config.yaml
model: "class-conditioned image diffusion model"
dataset: "retinal OCT scans (Kermany 2017)"
train_examples: 24607
image_size: 48
horizontal_flip: true
conditioning: "class"
arch: "dit"
objective: "epsilon"
cond_dim: 256
targets: ["finding"]
num_classes: 4
cond_dropout: 0.1
norm: "layernorm"
hidden_act: "swiglu"
mlp_ratio: 3
head_dim: 32
fused_qkv: false
qk_norm: false
inner_norm: true
moe: "expert_choice"
num_experts: 8
moe_every: 2
expert_mlp_ratio: 1
experts_per_token: 2
shared_expert: true
patch_size: [8, 8]
layers: 12
width: 256
positions: "learned"
optimizer: "adamw"
learning_rate: 0.0015
beta1: 0.9
beta2: 0.98
eps: 1e-08
max_grad_norm: 1.0
max_steps: 6600
batch_size: 256
epochs: 68.7
lr_schedule: "cosine"
final_lr_fraction: 0.1
warmup_steps: 660
weight_decay: 0.3
Rows from block 3, named by matrix and row number. Each number is 128 + 24 x the weight over its row's rms, rounded and kept within 0 to 255. All counts start at 0. Numbers have three digits each. After the name is the row's rms in percent of the matrix's.
# fc2: shared expert down (model.blocks.3.mlp.shared.fc2.weight, 256x256), inputs 0-85
fc2.1 075:144128151132127126116150117122094112097123085128099124135085127112119117146165155120139106134151119110148112128094108127083112157123110109102156150187141102127086124111130132136117177120153141129148100163130162133116170133132116156144147123099136132091103100
fc2.2 078:128160090159130106119178145097114094125139120095119099130116167141103118118143122155118125104111133099138121147143082118100116114148088124150118145152133095137154125129157146134209113117178085165138133168119112109156158120107140147070130085147099181121132144
fc2.3 083:119102108127096139127138143089127135117123112126125165124116143109113100142119129080140102135118132098117155099136136150126118148123105125123106154094114062140150129122186109146131129149106121110093109147059130097109104112099152133079124137130135162089179148
fc2.4 103:092153122108140100100068132092138120173153117153116117111107114110154175108107153160115143139126146139139145140134205149125123105171127117088130121117134186144109131124158114136116111122116100104147136107139139122104145129084122138124077116147085144110156123
fc2.5 077:154118130103068111154126105160160125114103141136140136156132121099125128105144106126081167151075139096131183134112135166154133118132140138119156099149135136120145096110115147110090109130142148156128127106109139101129116133177143097094135130173089172108117084
fc2.6 086:098157125099128152155119125106164125082123117129149143117125086116175101134147150081111091134157155168131124114128146129138090132134141081177050094130110125115140120142154139115104124105092108091121111149100141100097132107102139099108084141129129072171157154
fc2.7 084:123157133138157145139170098134133113119145123154121151096119161149126138114147083154128077159122180126129127175129122148163133149140160175109144109121130166105163113110131131129139118101091117146116118113105166079154138076129119167143151127126159146129162164
fc2.8 088:114153113100087090089139136130140136124073157125134150100127153127119135129115113155111174136152131139109155113134126108121126129138108127145138148142137134110123128122111117147135084123079133078114118193156133147137131108120137077088123131134100110121100138
fc2.9 131:102168122163112117128146147077131115147144091125120119132125139122113128122097112160127151147155128129119149108112089143102161141147155142104078160130068116110112107136142158108118136134109127146120157115106115150148128144163117145118135091098114150130097150
fc2.10 081:147168102093143128161081129123167105168118134095146118179132095126155124125154149094118104140133160118143118137114105108114108140183131140171127122091111138116160129147131110128109155134101085099124148133129140082134136096136124141130147147108149089132053128
fc2.11 088:192162137131118117168145131175112180120108114105104144172134097129115186143113129105156107124130106149104102106122170128106086131125145151113124081139125091128125143130110111102163177136110107094149106116158169127115123144124104134156173117141122072129106116
fc2.12 097:063111118080117169160123117145151102124124114107124135144133139108148158127173131108117153135187141150121135137125121139183103136141137140161149119141100149143149138093144127088113136139133131197117130100122151137122133137124170141138133158109133152180179142
fc2.13 074:170160100127082105164093075122118123124154156098135141097111153104127157112126119096140088143067152100129137129135135117106114088130148120110143105137135165137122109161147115139143127093104096119118100147146105110125124083135173110150129099193130132131134114
fc2.14 081:137107142083124136096155118163151134140110140110121137107073109125081163126170179155108167125148151125148128153130066181163106156115153130137110132171130163120115112115126136145155100126155119117130130117128108067161102130103134105148136170092107110129095138
fc2.15 056:112120119084136156141126099128142091104097109137152138131136157124142127132136147068153127101155098188162117059110129098105137094162100147115140128144097114094099141120196127146166102090105130104087137124134134140114108173123122116126107162164118121142160150
fc2.16 066:146094169131114138145127197154143127073111183117153119086122091140154127151153157149139085115109133115126111102107139104118084109132153158184157123119170111146119123091120112104100115136105139122165105168150126137130114094125153131159081092129094088158080071
fc2.17 144:138123117120118146103120158170173087127113167142126129096147130180148088144138168161116111114075109113125112125174106132140121118091102123148083071187146148120122099140084134113163127137147121103157122102106112113119146083118081143139106099137134134092096129
fc2.18 116:143123141073121100142150105121114121098138102127140131135145118088128143162131095120116112119126152162135133141136135117110153122139150128130168110113091126146115112156153112139109108131137116166103109145109165167089102169123110148182122111095108140181159146
fc2.19 074:130170130124089138114148140125096093138159156116143150077148141157124113112075147156143151113161109088111158141113103139168096154133106101117125144149093146125152126170139126106129147116152180127109106110085113117146098140172143122109165136133163150177128066
fc2.20 100:147110098130118100112109149125083142136086159125123142136129109165129132103062136117094104156124097126110113104155107100165130114110152149092126106109108146140139128133102130102092117138116127085130126158158106142124130127118084095101174106194172120107127114
fc2.21 108:110154130114121143075119093062199105154100081136112128118100163149146120109115092071139143121111113146142137124103148138116112135136112115148115161084115103142128125063123117128144162119114134141107116123102139121087118151129134131115131147165096093130124120
fc2.22 137:119162134152118134160179191164142115124124122155142119142081162129123138126156106166127109128127139104088122118160138117070125126151123116137113144090185153129134134193152112138104149120092142128088183152130112092141117114098106088135106120096075174167142165
fc2.23 145:158135122099112081133116119089099074128158153124127127095123151146120129142121109141131122117154143145160124131113072136122176136102131119167138109152112132132133104122100106077122097130169120127147139166137180136130120077159089157189113139122106116154031127
fc2.24 083:143129125141129164140113156104093112123138120166125162093136113101107148176157156113130152138148105164137094111143152149083102128157109123136140154088143081131143140135100139100070130099111158128087174106118146110146087091084132137162122126128113134162150124
fc2.25 099:175127155114157092160133121156072169102141152141145125100137063132124173120119131150077149115148165139113138142103124114169159147112147134122123082135132163135116162165113138117098123125175129127143116190171154126140138148131174109163131138155123122130131118
fc2.26 111:131130120172110112139106176110134121121114091156116112145118157117130149094149097143112134119129085099133119141116165139110136131161148112151109129174127128130117153158141136096084114116099126147118192128085143117131139140113159108120147070106123160126139104
fc2.27 079:155169104148127140103123088134138170153148136122131117115128142130149137099114106116137117120177132144120144127128117132147124142111134172125102122078100169142119080099125135147122172124112124127139117156124107102128135132166132183165080134149150137095110128
fc2.28 121:075105120152124115073154099157155145092135140133122124116162140097125132147116142123153147110173108127104138118137138148098060126130136121133146121110114121138117148118062117139121172113115139141103118212125112122092151157132108113087109133186093140146115129
fc2.29 069:166157099127113146089118112105113120131107146128106130099183121117098088140169140082133159174141162128160174101151131147122128131151108125140160084106134124139120113083166103149139117124137141134132093130145149165146113127121161111121063152149135100134156106
fc2.30 093:135193122148114171114123149110118085121098094096117157111140159115115120130116105155131083094160130135133138129102115112131136147091071120126109161120076101131114144117185111137141119111105130155105125095169086169132109144137117108087129137160128125137151147
fc2.31 089:098139131145152130162138110096097128138167146129122120137147094201140131142154111136086163134165145099116156143115141130144151146113127142103097162134102152101119139110226149133131163124137196123172133120116141134122162156171093121169077154120143136135137132
fc2.32 121:131163119147143152140132138151155144136110159140137116145111154144151158146155138152136138071153140167125096143125146115156149081156150147137152147152155152111131136135155134116137135111128133150144135157143146153140077145142146157145138153150147140164175141
fc2.33 075:135102134115094161140103080126153125160120098153150153102125159120132095096130049126113123128129154096095129135131127099145150098112127124154120142124120162126140087130199132140058120139092140113119109099118135131122138126141110112135107100111138163161108087
fc2.34 164:094146127064114181163069118127088101141109183156119121132125145199135126196151155151121153132169149185138120129111118126127148137131118114125119081138117128114125073090133111106102111121153119104158110141099127114142132106134141141140091174196140128141128138
fc2.35 118:081110112093125126129130128146158103121094174131114128120133143097124165062170161113122101120122143088113136134145152097122122130121101129159141092124143116125137101150095143143138074124092112148107144078177095204136099077129138151140099158107133098140154153
fc2.36 082:122118151121124098112140181107081108131088107117133107098109136098096100135159178182134082125175144144103134132142136147075145116113098136114073084112188140111127136170114101108153128167166128157116168154133126142188126115129114140122115124099116162134113104
fc2.37 116:112129120116153129154103166174141104104117125141105121127140122125162127128134132109138084112134110111137119134107103133136105145141108141140143074101151110146092157126088154138139154126106094085126120107097153114125118093128138100100141119141192101130106126
fc2.38 091:116120162091115112141130136155150109095117149075152114112134118110147143134141093121128092089126141130142119124137139115118100113134092156153116113147101133130122106126158155124184096131131118084142128159114135132113083119109117091127104162133124136128103171
fc2.39 084:173121124084096098131107147151135111137153084148113153099111106160132097127108137124117104195150098111071169094041118131104113166130136153150114101154107091157150159161126125132146104145150095137140100104138135094135146127122149106110118142112130124130118128
fc2.40 077:136083090069158082092179137158193099151080155159130122172115127072123104116101120096164135132165137102112103132106075103118133133165141132154179173158125143130128139123150139130129085119117136127111128097169132126126142116159149074101125141109085133153155126
fc2.41 132:164148136126105080126156121116109115149150121161138141145142144160116145094133119150117116112131087084142159087107121101136151103115118098134163101140134133145119097151153106118094092144160137156119126133160141125106106116101158094140141109090098140089157101
fc2.42 083:128110107148128151112102128130163083121158125148147103082115144179157142129084109156150121108127124116106119117101125129150167147125124126115124109124129157133168101121112154145103132106143134132093102113120122120131122130136145155114124134130114140131125153
fc2.43 064:081086137129083097101134112104127143129092126108120124141152115115128092106101138144109135173107139128150164124143131166156105151062140138155115132124108100157112085112169104151167070150129131161129083091119093143150166130126171125099071124126128131105112119
fc2.44 155:156081122147139141136169134156160088095133171103134137095122118115133122136117119145159131119125151120115117117146128123160103126164088140170132128108126144134123152150078126121122225118101129073120135129100125106131114118114057148109198123153115088165154147
fc2.45 074:119122119151141136141154091100177123125140111119132113093129190132195128107076133108124091121131146138160096139128092154108164106131124143149134123138117123131117127126127141112142145117125131123154080083123141153127125106138101142157148148197115114138116118
fc2.46 112:114166103139139121152120149132125159099139111135130120145138179193136124132123128141116124108169102168130110101103084120102157123113095109124117113124128131137118114154142136111132087131195148115139121197156107149092111143122159113130122125109125135101124123
fc2.47 107:171143115122130100103085171081107129111120112143120113144116120159126108111109096122134080114129093206111131140100148113123160111164138129113123111110132116148147124167167127134108121125114180093108131191176154138102103117123174081079131103176109156124137129
fc2.48 108:117130175088122084105088132095127061136131128101137128113103110133121080125143113142105096199109113108124163139115077146126118167116110127131143120143123108140135103113120128120142124161120097116140138100131115105126120093106103128091131164097094125104095130
fc2.49 077:098102127148104149110172148169156148140145111109136135144101139097133113140108101142114122113103127108125121125163163118162136127129104151099092133131163153140178084179148118156121175127137194086104169104124173092150138148161107118136163078141133170091159132
fc2.50 107:143112128126135134130135148140146126120129107177146148145102185130158097142151110102153152133105133158134141102114156136156177132149163110110132107108093123151122144139147129141103169125134129195123132110154194153151112130127143150135089122149118160146147143
fc2.51 065:115125150121092115121123138095140161168144119136131109138127100151140118150126151132127120129159109121125152137166171129126125123125117147150135141137134132141150109111143146121155129139128144128149132166144117143157108137122136131120110094113131178132088112
fc2.52 123:175091133161121122133129178159145162127173147103116139140131143153133110116123129168117113101136102078131133135161091114131118133158082135124068114161186174125130104172072130153096167129120164128122155135115068147152142088160115115114139089178149142132096117
fc2.53 097:019140107086146116143138098100137100138127112115107122092089132146147198158116175141118135102170139131107133143183103117127079112128141121144082144137114117127137113083169117084122096130105090133132158149106099144120159136115125071137104127105107101138114115
fc2.54 113:135149158151128118141159120103150179132144079122135123164150137103160152072167100100160177142142103125126102129138130137111150140138154113132094141157143091144125181156171155110137082155116122174126131142180144148133140202091157103160135106092098131113143124
fc2.55 119:095122110150137132075110147130126123105115093130118127108135187156168146191131129169131136118116104128102149110151186111093111122143128143133135148093173099124110132097138142106113128124072133120117143166112132113113148099111164155114105119149122144137128121
fc2.56 067:156135140161138139115116121134091094125154104109152165114160114121122097096095104105145104105071094086102099136082152160120154091103140104128094102130156077093088145138124109112152131149177120125104111110151160100152118115123122102124140094126122155113146119
fc2.57 121:170112114167098122123155190134112102138118087130116150102131103124129133105098118187148076111152094111079135121120131133107127106155109130137080157153134117143128122168121118089120106107103150129077120157148108103157117152135133097114098090137107166138147143
fc2.58 113:175142101135108098112108151123117130144079145118114159140114118115104147120095148134115161115096116087093138115100106127078090105101115109113114123166141121123144129131121123112193074127150095103134139139188110093172126133109138129123108137114135097121129084
fc2.59 144:166148135131118109141136100074118121113151154134146125132122099153130109103152069120116105152140081093129142123147139118137175126116109140141120142145125079121130151172155149095108092140135159169121133189173113165130127105120132114127078138151150132128139139
fc2.60 081:102125116122148107157154124129145108132130076100144136114132161124110136134093147104117116170096120136131146127105128144104109122091110138121072132126158099135131121124092125122142159120110153111085167112185118103131112124119113133125138164174124100116139149
fc2.61 084:152140087115122156132121125106113134105139107122139154117155127127147124148119113102129115174114141128107122163124189139099111169130112118137098138078146103164157117103102147155132113073119147104116103183127115137103070126120101124122121137133118124136126150
fc2.62 098:113128149092141080118161133153185154141141119102138117108125179139126117116132148123110123127136161158137147139112102173125146126139146168195132139124151095105124147179106149156205112142125139128098134129172105162119171134113115063169146147130129083148117151
fc2.63 171:175079116129131099147162133120146162088164180119129146131133147115117092123116108149135120107078117120122117125139082127122158112130111136110150134184156110108133130155101112100159159104137128118126135130140118132148136104128050168130156068124144157129130117
fc2.64 158:135129131117117143129128151166110105089128110152131116137129135120144125127117120157143072125114115121093129134139159124158122128164134152105139142121084120138137133151085114094090165121082158121102145087096129120100137094105116142114172059106124120163083137
fc2.65 151:140116113127102090118123135142150114146066121080136126132116118106129076108119155143110148132096137116118134092069107136132122128109127139137114148129160120145121099153120072093164097130177096128126137095164125092123120167170135111113139135129103148140141095
fc2.66 092:138138131087154202148114128105105115140134151157147126115110170138120206142103109140142188129146156122136122123098145128129130132147139124141068147092104109123115137094121124074102116117142098209115134171098130120143135146149100140162087160149113136149103131
fc2.67 091:139127166130140103091140109113103076154142113127140117111115130159092154157104140147120087129114133124148157141139156112155165143118101113133147129108150154140137136165175123095119082098146096145156134152125151121093145100128078092169134157145124079144137118
fc2.68 069:156166121106154101146194133131156112126151177177132140153127134139109136149141157126097133144133129140124085160131116123148147143109115099133162131114131126112126162105125139115106150159160120121132138162114175129147124101108129153185154158136142107159121098
fc2.69 092:157125132049120113093097123153150125101131148155121116146145090183118142131107104137131095145131080135161130126099071129145077133087095118121086073122097156126109123109081119171102117143140130139116114145111125149151130094138172123110149141115159106132150149
fc2.70 104:101116131143139033089153122109109115144172091139101112158111154059144165144070155112123130118147134100122131128127098118131114123105135146137190145127133152118156162144169123120135088115117101146132158131163146127155121126091124184125136142047126152120162134
fc2.71 098:109161128125145154202164101117132139134115158144156128135141132135145180120107127063139130121126124180122159123142128158149115133144153130128157148104104085125128140099121151139087129117144118155122134117136149130094125107114144180091157075115125105134153144
fc2.72 082:118158136149164132140141104098133127161146155131144115152096140146113103167142116134129129068129167127148104165159093086148143082107147139155137147134138118111115133130131111144154184133134110144163106153156100137153114131161078153123140169141135130128118120
fc2.73 078:186098116134128110116173099140176127094128120109139133163136131141144093144092156142173111144165096054125125107101129130142141124106106135131110133111100154137151114146101098125124107155101151119135176094167132107105136102141126129095164141136122147159102188
fc2.74 077:132148154120136165177135155174133134102101146167118111145117079097143158151086131096116108164143134163114119113119154126156131148123121121113155149156120101135110141140145100098089149160130137112155146147134098125132127171133117093116137123181185124165180130
fc2.75 078:087127129113147093118117099094116133133123095118106157088148094137123097097123135117125125147076140104103139112142141135140111123090128117107126134122108109135122112130176123138131078125135099142127118104101092128109165110119145133080077110075118114101144097
fc2.76 099:111140161073105125102132134136154152136126147134130124150126187151120173136067185119091108141152142158133136117127125109129098143139111135103138171121135137126107145138092113172130131133144118104118128118108114151111116110152125121126153113130160159098142157
fc2.77 106:160132111127158112168090136122070180153139134110102127144098135141124145159123114122091155117103181145126139133102132123138130122112138098107129099091095162127107144140145092130133127098155098112130133143153132121115112147111169131157118128119152132122137136
fc2.78 068:137127123116113121112150131211109115142142110109116142133135132141097095179119125146130154145095142090108117099127124177098083163122140133154139085103159118123140125146105125140093195105125129111134150135096143140111118138124112128104139156117127116138125050
fc2.79 089:176158139061134094133119135161120142150172133130162112168120103132126132172110108130069106134130116157146123161111151125129152135146104109095085124194103157091152100100134143140137146159136149138155148132171115139116122157160110109149082110151148080125129117
fc2.80 094:106065136094107148149129135157113180131135113115143118160126109080121164158134130112159179125128123096129162136113146153142114138170104120135134154072094108133131125147173097119107156148094151105093152097088106126110144142136132047127106158133115128180123126
fc2.81 073:162178124153187150197122118099145085104162112147109106130135141168124120113130136110134110145119115154129144153170136128151148188158157137145142134102078134151148120151087110110095161137136109099104091126144169187145136116132083139106143146111142109127143139
fc2.82 072:160112110101130128116120137076119140144142110135141127159133143126128084165088144085129137115118116120153130114108126201115146161106121105123133148118098062127116126104125153143150115111116108118127114154143157126120115149120117126096141130068117121115127122
fc2.83 097:101113145151135098109126130123087117128115150119110126122117148125146143111119127165137170160090144064101146173175147169158132132106137141102129123133151171133101134157110108084116121130139140078108144121103140131109161074124148148147119085126074132105138094
fc2.84 101:091140121136156094106123118145134117125129101159116124147111108104147123109116164145174092105124117123121140126168129127158133153136126146062187065107114147140145108164140118116101151122139155097133112102117153148123112143117135110098141137083151141156165104
fc2.85 074:119115153145139096106099147138160096137122135103133154136119114145120132093117106103133145150143159125130128155090098136138167087117174123139095132113111109113119146151164133132123110123149111123123142138147151121126116113180182084178111143141149094134135103
fc2.86 111:113148131153127097161125116147100133099132142162134126148141171183160134113100107102129133133138103149146151112144100127178140087183142137123151110098101120132134093083086132132097147134103156124122115147090141138139168076142178146116152103120147095116093145
fc2.87 101:148131126142105089086130124128167080107096086103144129120123144113126107104125125112136094117151148095136128113117132134143130123114109146149100141136069110128109115114166135108129124116152099142104121156085196130154133148139136158110083111161087149119133161
fc2.88 087:177115141149107113155164180118173112095084119121135115131128110124124071095131125137144178117098130169161148115113097130156150136099138116133166150145147145150131133135161126139175085144116117089081148123138123133165144147167121109116153138112129162125154119
fc2.89 111:067206133139120098180128159117114123116110098134138116138146208169139161159108104099136099110163132139108130115073138127120126116133132090111103137128121083134113131084169139110115104123106138106158148149125154113090120146156150097109108128142102128133112136
fc2.90 103:118122133151119122177107128133120181124095034083131116146156148096127091171081134086143140132158111162123121105127094142121116120130090128120089173086105116138127172098102114183168167109111138098078099091121112129121135143165109127136134145163160115155087135
fc2.91 078:150105110125133162118093116127059164118135148134146135165139104202112139155120109137132141138131105087132121099177129108090111114089148099136115088184072132122113098154126110140135092116171129102156125119119188113138147115165104131150119133163114111117122101
fc2.92 088:154104162124140105116156144140119158152135089158124135173137145141125092140093113134111096158082122122165120096069109139137187140120154124115129138130092114112141121106135129129194141162140128125151097107155151114124104153175090137140142112137133172108050125
fc2.93 117:193136144098103156143111164119144073131108147133129124139151127091128089100140110134168128116134089112115119121104089125111135117170075114158128131154154123118131107164082111133073115106093134161106167087155155131148118134118110120121143108140129109171179122
fc2.94 088:145135100160115148149119114140140146096143143145118111134130132102160129112147128140098111123147102177119132138136135106192182139139146168108147099177101159125140146152149115139104178102138141134168127143116119151125161136132156165118150101159226130115145117
fc2.95 097:151068140120147132109179120127113182129115153122115138129099139124099127141123101146134155121107113139081146142098125144154127134099136143176106115125175106134129135123090104119119157107124164145119097138130102128122134109126137133135107084180110094181153082
fc2.96 088:151157120146120115108108105131165130143115093099138102189107171121153113134077133104155119166164112153150131086085117134150097107141129086097141147131110082135161117151117131130135136110129111095159124110129118117135126141161125118063144128141155165129109101
fc2.97 123:134099127059118203121157080120131125123129114112131146135124154127092154135095103124135118136082127130122127091109125140129095151135135092134105149139085104136101119100139105124120139131140119171111118141131119131099131169079089102117140141107116119101164125
fc2.98 175:120111110101125115136134095107114136146135148137118130151140177168140125159123123130136170120138128098113136111187123116150154115117112126136120150081111117129125150118112130126065165124128115163105132142077152159140111061107133160149144122084097122131109157
fc2.99 117:117173143103136139086106155117157064173129108139135138161099119132149148129106086103140115100132106144133125144125118145133148128155153153132065134133119110111135119102158133135059115129115145201153154123143101135153167108130157138140111117120113135143110146
fc2.100 090:104128148187145115130148137119107114131127165146127125140132129085137159144143146134131152120156172141116135116150097139117116126172136150142210132085142153111124095106118122132139155129146128090126134138139147095139131127125129198158116151122128118169147154
fc2.101 098:117110136143124156124107087090116090137085098158115140114132124112128106050150165112130105128134115105110129144086137101132200099097145107121130123141139121115115143129150127093112117106131095132129103110139121182079125125124136114103124100129091110093157080
fc2.102 077:162103150125147179107109086149104118166157142146146103147164117153120099127130090147085179119114142123155135122120140124180155091142130107084116159110116125153128121139135128107108148128124193125111118091126120100149132111138141087138126156137119125147107130
fc2.103 084:129177136140129140173136133120132130114139073148140137145119138098124168160084113150169113127193135167144102134121158122100103122132137103145155145094125161128149130133119138122121113137131145086127073056139096128120121132157152126119162139079092133142152184
fc2.104 123:129146128210131066145149136147150139147175133112124134121159168108153065064150135106175091136154117152104132123112141129122135133143132119131141118136104065118120084169077109156145149130136136108122138136139137117125133137138130097127178077116108131108127155
fc2.105 102:118085124124147110102161087095139143087148123089124126120128106146091107143132128114122103135131155108116161159142126124139073141090160115136071139159110118122112135109140143130175083120127129120137103104118075137163112133156105120083109126141155141115065125
fc2.106 084:145133093132130094089185105121148139082128101169114129160124069106111180101144122187119139144136144116169148107163153179124095143129149140101176096159154150121151123154121126175127145143158132118170137122139151096125104139102126135142152108088156130119122125
fc2.107 084:134122148163111145144082161075130095158137112123133148133163095131157127121145117119130093127092094132089137076123145147157094135125137154101116104145130148137136079090116156124130151151086145111122146089160118125126156115134114121104087119122145154122140119
fc2.108 157:115158121165086137099112146113158117148101104163111140121120148129105101162140115161140097107148130125132130119150141122088110125134109130113106130117142116131117128117144163187159111128103105113135141157097104124165126125155137161088121128147170181107122156
fc2.109 078:072121149172152168148113144127098103089131086139107119071113129137126148148176150155133073156147134127104091118152174102074114109135137158103101112125140119125115120117105125109136118131093094134126141143090144139131072135125143149088082110144139115090100131
fc2.110 097:138126111102126081074107128143173094205096149124128140155103177121087087140082146134134130154125148075118122107128120134121163142126148101133091137155135141106132097128144099143103108139134118183159116070162121164148132112174117164114079128136095136097123134
fc2.111 073:147083101152122110097121089125124126129144115110141136129140131147143127110098132117156099064133144088110108109115109110142099101140107145161155119137073163156068164114136120114091168117124133122110089134090140130081160103185095166140142089108122108132136183
fc2.112 099:142151131129113126145134164131138145144139145109151122172115154123153114133097121102139106148142108112133141148108119138151140136169117148103079132163101101119112106144081123152130197123152183164130142120153175146144116172179131122116121196199102113157097125
fc2.113 144:116118131107135119125117144117108105122106117114139119128168159100154137159114128130123115144117117108121076130110172143133097146102113179127123159121145124105155137121148211119120061130141168148111114154118112135118102127153149130149099140119140158134138142
fc2.114 067:159097186148134086094117148171108138152104138123113111170115092093137130098126119145136145110140088116124136140082117156152126101087104133124127159096097180137142129156111120086106154144149133072128162109166138137114132133135112079128154121138122063137126117
fc2.115 093:138118067103110124136161109143166161138125149114140131102130173118132168117125136120122146105151138151129163131111118109124157119136108130159158159130106128145120154155173128181179146092135123158160098138129170138110126135106145163123128144153149127122127141
fc2.116 077:162109131124164114146156131146141143110162154147110138142119143140127129120095092148098126123194122148159126119183121181139103184138111123107143072155141160138139124128059124113100161114125159135088139114101143134125138084094133125162157111123113120126151178
fc2.117 066:129069109134115130104123093123124157173127121108118150160125145139115103147125130145134147129123152117149137154119079123100126111103166137127142090087139168124142135147104095122150121128147088087146126161119125124108080155116135108137101127109114108081150091
fc2.118 079:122165124116108107150150118076117101136131126126147145126154102153161153111148103124114134189128131141130109165142156162110174167110124148134145091123128085142143156136154105054133107108136139136122126163122152149128131111088158116102129148126098097133092096
fc2.119 159:157085151103095105136146122129142142095110120121110138121102084094089106131112141123116085134097140177124115107142108137069123128128107109134118130146188172147125117112133114152123161126063144092120129089130121139122114112144090116116108105142110098107156129
fc2.120 080:144128114167157158111134112130134170136127075114111089090100141128110113155153116150096139117144123123102158133083131097146117103097148174130087141134082126096090115108145123133171108099151124136131122136178127101146117171171120095139130174180145125109115127
fc2.121 080:130125069113153141137126060121108162130149133139138125134114151166122124134118143116108168152140152152121187116109144167169126157114140147099144088102090142106160132116148130159136140108169111091174125132118155120122189129153126132120155134139177112097129152
fc2.122 098:099150117180141073139100129078106132150123093149105115112119144112129114153124146130118140121126097153111126103123093147107164139119144105106106150179106156158119140139157096103123091131138175075125141109109073177117134137093122100091144120099142149099106148
fc2.123 072:148095152139170168142125140143136140132127164122162120123102185132169132119125121107131165143121105080147143126125138143147160145165103114120111105117098104124152115084126142093143097128116134135103152148110148113085165108112143145134125128133066154128147134
fc2.124 066:096123130106176086177188086154126112151147104121129108105146132151140158119157135156103121126157108162171105162144075123157078127125114133171133144129099175146148136099136126132140140118149158115127116112102134109134108146107116131122128127131134124121131110
fc2.125 089:080141100099071118076133103099103137161069140097109134126149106079115119137148154086175142140117116098143127120137165125143102120107124103160118145117103126128091114115135102109119126087092089135137060105143111147094110130078138096118047146122144118146131117
fc2.126 129:104171106168123126135138143164161139116125130119132133138119099118152150129120095114141094123119144096103132139134191158094104124171139125108080145130090119122124117168147130131121176147095157110139118107119096095107133161151105116077105115202092117150146107
fc2.127 121:110036125086126151152147114149189137137121150126128126106121066085114110098141177115116137110136136171157109118131082146180085138129157160153116168150126140118131148105134128125130109122126135146102097061096106121160140126129126122152150134057101119124123113
fc2.128 109:101133117157115043159135151118116157141155073122137105140142161133118148103123143139119124128162121143107117133152060119154077139116156133101147126139110135145128125117127125105152126135146150110133132146112109133127123157117134118164154107046127145120125137
fc2.129 085:073078124127102082122147088091112125114109130115135126139115171076117121086099150121151119118160120135111178116128096133124134105107104122129093103112156135146100123092097111144129154122124124112129097154121076154097133110133144143122112124098123171074110129
fc2.130 062:110134143116101079086118138116115138124105143104141116151144083085087120134119128158116090179105143116150143153192148064129096106088104145142121101135158142133133141140097108102142132115124163105156088176148060151129155122126088106109122098086107130126108111
fc2.131 080:122166152145158172154151157138117142167161143132141134110129098172133120092102104140113076153093108083106113202128124139123126126135138166127115106098164121130138127154080170151106160141132120138121142129149120154138133135142107095150152113109163128149136125
fc2.132 103:155120202142099124111111097146157171098136133163143117118122131140126112117143100098146137155124117145116098111139137157114116130151131130085127098132146085154150133114149161154165139144117115129154099129127132117135069162092124118091110121108152112096126142
fc2.133 099:120124147144079109107111175123128097120104091128115163129128137073142107084150124118133110162101103111144126135137167132091111111143118096082100112116147110178135118149138092145088106161097119118121162116097123126089087121094158092090127095093133156091147121
fc2.134 065:076130133159124115128119102137102154140143105137114112165115185086076135107103101091115124154142167110140147129107102136169117158164176099127135101125113150126128120135121112175138130128140120140111108101105116116109157116159170123114144120120091164099151161
fc2.135 082:130082120118124145106075110117109109100133059126139154146169133104132115127187142128143137143134094126204142148118153113128121148092134128138133121079129115121137143125110114153152138113135143152128093104105141157110123110138163146153128131126189145116121167
fc2.136 098:091111185159109165128140154138148141098130107166131137097116106077141155102169137149145137122156147152172089095111133105131127120164119114149141100124154142116084131127115128112136147165095143093123158087132162144117118122111115129092134110119134139133183169
fc2.137 178:170162136151136097116101151127165089138069126105120134131110134118125101093114092120097119131141114171134131145073080122146149126109123133152130178182120119129123166159168139118129102134106172111144143115180117103143153163157147123081116144152139122144166109
fc2.138 117:074098141128099071097168155140177167147129133124146104114126143101170130122159171130158186157145134120137112170175101128143088151164159139145154161147130149132136156134116163163148129136096134125137147131082110121154154154082158092117129124073116145117128142
fc2.139 088:180151096150142131159122167128108099110139132105111153137135138103097143112109119144096132117174130141126117111142099142098164119105131130141105137106178144115163115168106100140122135106132124154102129080135134119171116112162118110170102155193091123149105140
fc2.140 124:106149142113117154113134134146124182135089079120118133119113070094131123166138149109143158108178129140117119138113151131104137117135131141141091154090128081137111130124139117132141142124150129141141125161145143169161111160127125140128057189169128122136115102
fc2.141 082:092157111107155170154130078116117100104146108135091111113151151115185154139121144071145102106158159153136133136161152135147090155164151117148120146094095075098114129090135103130108113151131116126099093114073144151113095112114148171131138115142116124125136136
fc2.142 101:159135147124142141124147123113150127147137130106140145144134120128108112149139119133129168145150177145143118164130121126125140142090134117162069149196144115134128114135124129141185136134137114133132125117160131116151131165138121107136113167164117146132093132
fc2.143 074:127123148151141145148113153077094086109132129167124169128157111096123136113145133124134101172161118098164133125152136127112128161112063084122104122128114155137140119129114138128125153145117157122109122106088101147160134112122121140136108123141133146116098157
fc2.144 074:128105144119130100119105099151155089159102128099148076135123108110118137126113128086068104143077170111153118118123128155142112103084128113085116126144138125144131113132171106159153117134145123098177110127133100125090140130152175159113149135114180132098155113
fc2.145 109:122110098111117139144163099124114102129173126127140113145147137149147135135126116114133131147099129116135143118184092132117136122131148164167180125125136141134129107105100112120163188124133107095118197096087138094116118094096067137124140112111108122119153122
fc2.146 094:094137119146148181098185121094132113106158102100130138112149131166147137120095106171130154140158171122099111119148158146132137136040133132115180143099126139140153128119135092134175099129127144156134088149119091138097145121088113151153152100146128141141161122
fc2.147 099:133166104100095099129107093124138106127110084094090146143125149096093076151123154095123110131120157136101145124104138130092169124097151121131126180083069108117110113088187102109153141102142101126162069153106096136098143120151126134071135130150089128136125111
fc2.148 106:113117141125125151126124130131135129122163125167121147107121168132141157135145126135098097144103163151124130135159162134130114142142154119122141137098123166137128119091117131131097186121132162138102114151107160147125122099118140182156141086139121073112179131